config = dict(
    encoder_mlp_ratio=3,
    encoder_inner_norm=False,
    decay_fraction=0.4,
)
Rows from block 2 of the encoder of a small segmentation model, named by matrix and row number. Rows with one number belong to one neuron. Each number is 500 + 25 x the weight over its row's rms, rounded and kept within 0 to 999. All counts start at 0. Numbers have three digits each.
Before each neuron's rows are labels from the 100 images, of 14848, where the neuron reaches its highest value: "patch colour" is the nearest of a few named colours to the mean colour under the peak; "peak on" is the class under the peak. Only what is clearly more common there than usual is listed. The data: Sentinel-2 satellite tiles (TerraMesh).
# fc1: MLP up (encoder.blocks.2.mlp.fc1.weight, 1152x384), inputs 192-287
# fc2: MLP down (encoder.blocks.2.mlp.fc2.weight, 384x1152, transposed), outputs 192-287

patch colour: green
peak on: water
fc1.357:507513504467554501501523489556523434480475500544484510505502494492465497467458535486556520502506492503543511462487521521518488480494523498481487564542508531470519483520483485490465516470555515442512504474524496493416493492524505503453451481462533458520510499516540507514491496540496464504
fc2.357:487498501534501564564505474508498518518462550471507526467481492516504480478484526498492527519503520511495515518531489467497490453496534522530460505529499495483524478508502485541530493509497535533490487491458522502502497527514470515489466500437467464509462503532516499514510503492469509475

patch colour: pink
peak on: snow or ice
fc1.364:478466489487520487486500497503492481498522513496526483507527476475495529506497473474487493520522550525506484500483493500476509520466487474513488484501531479513464497532526465450488441468487508524500478494488501501497519475485516440520482499507496495470465514527514527509487508521557523529
fc2.364:515462497502510485514503468524471492515517507534504475449494525549499525496520522507512483488466478466477492520450506537518508478535471563510508497494519508486483509549493505482505505516475483511550482488473497529514485491551469531546486491506516548514446484494516477486461522474481475459

patch colour: green
peak on: water
fc1.737:501500465478504513550475465489512523520478538461485445500490494491484512505491488505480523525496547456514497474495470517527491523487476536455520475482528488510495471488540492534471482521532505529563487487482556540516499463505485492530508467503486505505505479510508485520522541513497518484
fc2.737:515522498510540487479495500544487495470523512482486552481490523529505541488484485508530455485528476447537495491493519532515496435528517495486489520510484517444474507527515532491488509482492468480468505528507470491494473520509501478513551504477505517451474507535530464472565512490488491505

patch colour: black
peak on: water
fc1.573:499489462517505497536489543473482515515497520475531535489494491530455518491522510520469496552459474566484514499495496493490488455468521513507492528530518486468491503490519502499484502498495477500523441502532477503511522496453495521514511487517504495498516476480541474529541501474492506506
fc2.573:503493501489475505517510452468505499532499500520496466485485504543504521518522458490503541515499481459511498506529467507508533559516508508473503488483467496480470502491494492496481486491492504508498531522512471508502520522495481512497528537514544500474532466467472504460500472505514506525

patch colour: green
peak on: water
fc1.486:508477539508539507493488504489541515438486501508436441522504481513488500478505478499506489506516509472486466498507438502550490535488535536479517526526516532489481523547514484469482529514481505509489474484518538506510475463470509471475525503514475484472477507538507527531562488493500550538
fc2.486:522504506502456504474485481540495465489474500514472511514497499506513479470512518486494500518470512550551489490512496488475503524522505541526497522508465457492513495489524577540569467502481506498502490472537458525455508516464515494511495462488444467486492464503497517543535524483526497508

patch colour: black
peak on: water
fc1.541:480465512492498499508470499490529521481469518543474521480487520509519473518466490512507510527477532478486487495520442530539489468490448570525507482496507472504524541553494520486517525487488451492530539471503507491485520486506509471493516494504488510487473504531479492520520537518445541465
fc2.541:504508486515472471447482480496502528551483474498510484489509469467474531546492533490512474479490494487502498499527525473497520488485504516493494502529494553487466460486469460491520487464441515506514495443457512488500480494448459483508469498508450526476507506510517470477542469474508515544

patch colour: grey
peak on: snow or ice
fc1.149:511527474499570486495538534495503503487495541511477498500468476529501471491507495506513494545533489473541499534466496459495462506464507464476525495537497510541482511491496502496504487505482492542472508517464472501488524504479503500487480485495462497504490517494524520526500508497486530469
fc2.149:490469493527513510551531514500483505515455480483513478503474556541503471524491532511509524481472467510472490537547552496496452504493531557479475507521508504497526527510506514483540461536529448513564506516502508468538513468497464534492508493566510511512473510472507531539536509498493504530

patch colour: pink
peak on: rangeland
fc1.540:514492543483498544453516480483500499474510469493516516521481483522465530493505504505488522518497502525551541492551488521540485531548489509498513475535501509497477509463492527481497463475521541503495511484534502523537480487493548533539510514503525521451487510454475500484488522524557565505
fc2.540:462507471523500421526488503470484480513485495483487507486502490507502491486485503509493481485517510495461442499511522520509505515486511494509518505492500500473460508528454487549495499483524473500502472469525526507492540504485484478494478492477468489505543489500497480499486491510475496544

patch colour: grey
peak on: snow or ice
fc1.751:459518445490479495468511472511477462488555534494549482481504513485495475493480485517420491541493507494539473497530516495502477532515488509522514517481521480522486492508532548504485533521488476513491468507535484522529519537474494532518507471510524473522501451521527530523489527504532510472
fc2.751:518539475494490509513480479508557498474518475510532491494493551508496491506504497516480505503478518516514554455480466477500509486468530523460499469535472506531493523489484471499490483486459447496497515470465545443461494501493527492490531564470501477480506446527481519440503561533478536520

patch colour: pink
peak on: snow or ice
fc1.521:475531487498503470503506473491513507511548543507465508466518536470448508519504514486483531509519459467514534524466496474474431463516467458463493502538487478508514502470496514483538549480505512516516520482480525492457511473521466495491518527494453527472506449471480513503513509493544551470
fc2.521:503529578482534533553506528478504527503521492488513482441503490492532540462496486502510494545457562500472518498512540485510518496501511558519508479458492483525500485520503536507449483494504512491494503515561491494554518505487516511460517483473536422516543547532512484524440509511493469513

patch colour: grey
peak on: water
fc1.38:518522526544512493525518513518514517531467536501490531491502492510486492453500470494522514473542499487491488507508514498534454483472506512538463550496514505498443479510518477491512483569510481480490532483516518488485476494535489514479497514505473503516472528546511499544478496492530459475
fc2.38:494511525453497523553509522477509477532517535523460467477536541510537487492477489552523545514479489498539499509521488484506534491458496491496524538494511516483498511482472510507516528481491518497538443520543465534484494506477491475495497523488544553477502558486512503468536485496462534486

patch colour: pink
peak on: snow or ice
fc1.283:516495486554513523529469478460472455507547493430522466504497521498480511486499525539488484521481487503519515486518510545511558531488456477544517480489497522471530491461474534494470496506532531527489502484511512554491476507525541488430476494530514456492508528504504502517493496538523526515
fc2.283:498494515474544487479457515508566506516485530454518488472529482498550487519460511454491540508527545533562522537496490478525488525478488511512493537505533500542470492506492505534540488480486507468454501506528478485465507489481443499483576506490476537509510491538494480493507489458501488494

patch colour: grey
peak on: snow or ice
fc1.135:539447473435516465489534510512516479490519513452496540504485507507509537516522447462501524464487508533500465512461492519524509507482487499482538535500506469480483505503485486503506458438504524526481529505473518491490524491511530457451475518503501497494534493536498511494522458537530509509
fc2.135:480563531529455504512481455459507531515500516531484502453472478474505494502473530487527498532511471493506509448461508501484516547495526511515447503511482552496465504512526484502521503474460461499511517519496497542505521489495493521512512517489556389516436496494461514469488517465498541503

patch colour: black
peak on: water
fc1.102:498516489527556513487475553545528536496529483495469528506490506517481491474490495476530487492485459478519508481454491525508499513489530485542529496528521501498531488509493491505481468500525516496524490490510553488474496475530453483489514470471492483509494482501541503511528461493493521504
fc2.102:550493579531500505533553496513506488469485483510504470469466460485493506529487538477507485494495484491517508487462478512452452464525514512500503501486499497518530536523506548523461460511505497518516511492496475468510478512498510490461557511494502472552501504498500474509472540560511508526

patch colour: orange; pink
peak on: bare ground
fc1.215:501485499496469503513524488523537461484470494498536503480552463500510543461525514512533500502500522478512469516482477533498461531478541524486470456499487509552507540476464526502512512500536504513512522532458490539488495509518493500546485467474470479508506510486484517537508500547526513440
fc2.215:486519514462503452519536477507506511526512521472477507466527480505491507507440541511509511459484449539483505479466499460485499499517522517537524490489502461461481542512503459504489470517541493532493519474489491481478525487526507505486485523500490489510490480518480498538494470486486487472

patch colour: green
peak on: water
fc1.155:548452488492489513482484483478504542457472540556497491481489536507504475501476452502474523536465509517487477507505485471491482475534501502496521541526476448514485570532487473494462505534474480492495519514515501497483516508506494489492533482478476542516489465477506478515468484480490462461
fc2.155:501520461461537468513517496477540499533496497484540532502505519423510481519473511490467493495476559539495501509507510522531498494571506487530483557510550547475502445511545481466469539509486474531532500504499507474530504472492492528470488521483479496523465524474515479518510538508534515504

patch colour: black
peak on: water
fc1.29:546542544441523547474520468513528512504530475540502497544511476494526499531481490492492498531483481500506503495523456428491507557504506480490489483507523461441509515532478512495499472487530486479532486447489488513511521475461464522483482537513506503515491432471530548498533552488484464530
fc2.29:471461490528492497490501519504486478454506498467512503490513523527445510470507512514527511500430536523524523523472502533537504444472454488495472493486503556519472470487505518533458533482515532505445480523493496509477489512524480520544520494489471544480526565492502454454464518507539491526

patch colour: black
peak on: water
fc1.431:523515534499481480510505490521454482537549476468495512494521501477555482499466495477496470515525466514551484532483489496535531506487509503500474524511497522521512519507476545492510464495489485505477501528501506542517471487489504493528496503486547554504503495534413515476495483522512505491
fc2.431:545499512500460480457487536476521543489496487455520544498513486484441482509497492486507501461482480536499528545505508532478506538504500485470531514456539486513506498521516456504507531516517484498532511499501513487466507540536455553473493495477494440462474510485550508536490490433477510491

patch colour: black
peak on: water
fc1.331:485463518462449488489527533474507537510498495486490499524506496470494507515471578494492536514539506533466488498478552521482476539509491478504495464500512501484449513540521504514477536515484489534511490505482524497541511496491520429499531507486511485526494477492491475495511516524504520451
fc2.331:495512482501478483518484515504513524529498500500472521499468495462503493481487504535440479554437448459535497514494529478504513469498455557487511496496487530502519502446476520534483509509462535493492503462536519502461478516487540523486514487513527518495518472476520477500518478453522505543

patch colour: green
peak on: water
fc1.440:516536479493535520507460518554565522563529514524520483501495500538516471478440469510487493491537505519562447511517516542483490521536518500516483506481507506489470469487486487494493500538504514486489474538464516486515504465522505515502559463488466520529502461482496488501480545552514460475
fc2.440:471526520521531462520550525534518466506498501492491500498468491485520533521491529477465480520555502486514493501519503511515530468511457467497519451500492494480487508510465487475490496478505506506499496524478463527520467473490504542489486506473513491496508504502490483515487545526464493535

patch colour: black
peak on: trees
fc1.693:509493523531524515506533490496489471531496471528489503489508512521491511524508460522536495452461488533552484498493466475485479487513486521546492462480506534479486515543472511495464487507472508500552467523470504496510494479459516519501550501543517494493528457463502491500482525462499518473
fc2.693:507496481476506491478471526477478537542459465460468540520488510446500485445489526514507504489509543503457515541514472497533529505476508495528502508519468500532512504508514482500462493513469527522514509500491489490543508538496487465530506484459514468559502509511507504423462535556500484527

patch colour: orange
peak on: rangeland
fc1.591:505537428534465478498489527559525475484469486538507504486512496475509468519473507464478499514500552489498492482484519540526483456509491518526525488495540498534502484499528495494508490522531478493508510478540516504509520526520487498506443475506454529519468488518513470504462492471517483551
fc2.591:508473484499484488528471503484450493489507492510565513506482526553496503478488496485518506458508463489504478516503483490492554467496529499443496576527499454473460537522469495519511485484495437488516509501471517514552492533501508533519544506535478472512501554500520500507469566491537504493

patch colour: green
peak on: water
fc1.330:498521468484506477552529535516516521507563507489468479491496489468531458475492551531519516471488526491510492510512511486511479417504458507494509492455491492511498479494518510495467495456494532457501462502473468499460515485518527497520514466472484464492495464486506480526514528544501509492
fc2.330:519504465525541526465453474514473490496544497482442532447520519510495503485477488501490482495545518468484486504522528490533469512484514424483475571556534488487510522520422523503498502516521510517500478487532491529505459480459490518479502508475493518474535521521518444477499488487498488514

patch colour: green
peak on: water
fc1.741:498503491503479472487482493536485481509507509490527478469521467550480485516476560523541519513536506471492479518471493507508508500482526492502478546549480484489517521524513498510484497497522501545493491491534507526471504474510475480482471462502489506501494503489510423532495497476469504506
fc2.741:512456481488484512503512486510514493519497518508453499526491490523489505507464515474463538517514504495490469501524460570521507452458513468515492488473475488460501487545514507511520529518465493497519462500501476456514484528487548526507495482487511508532504482504474520517545491523517454559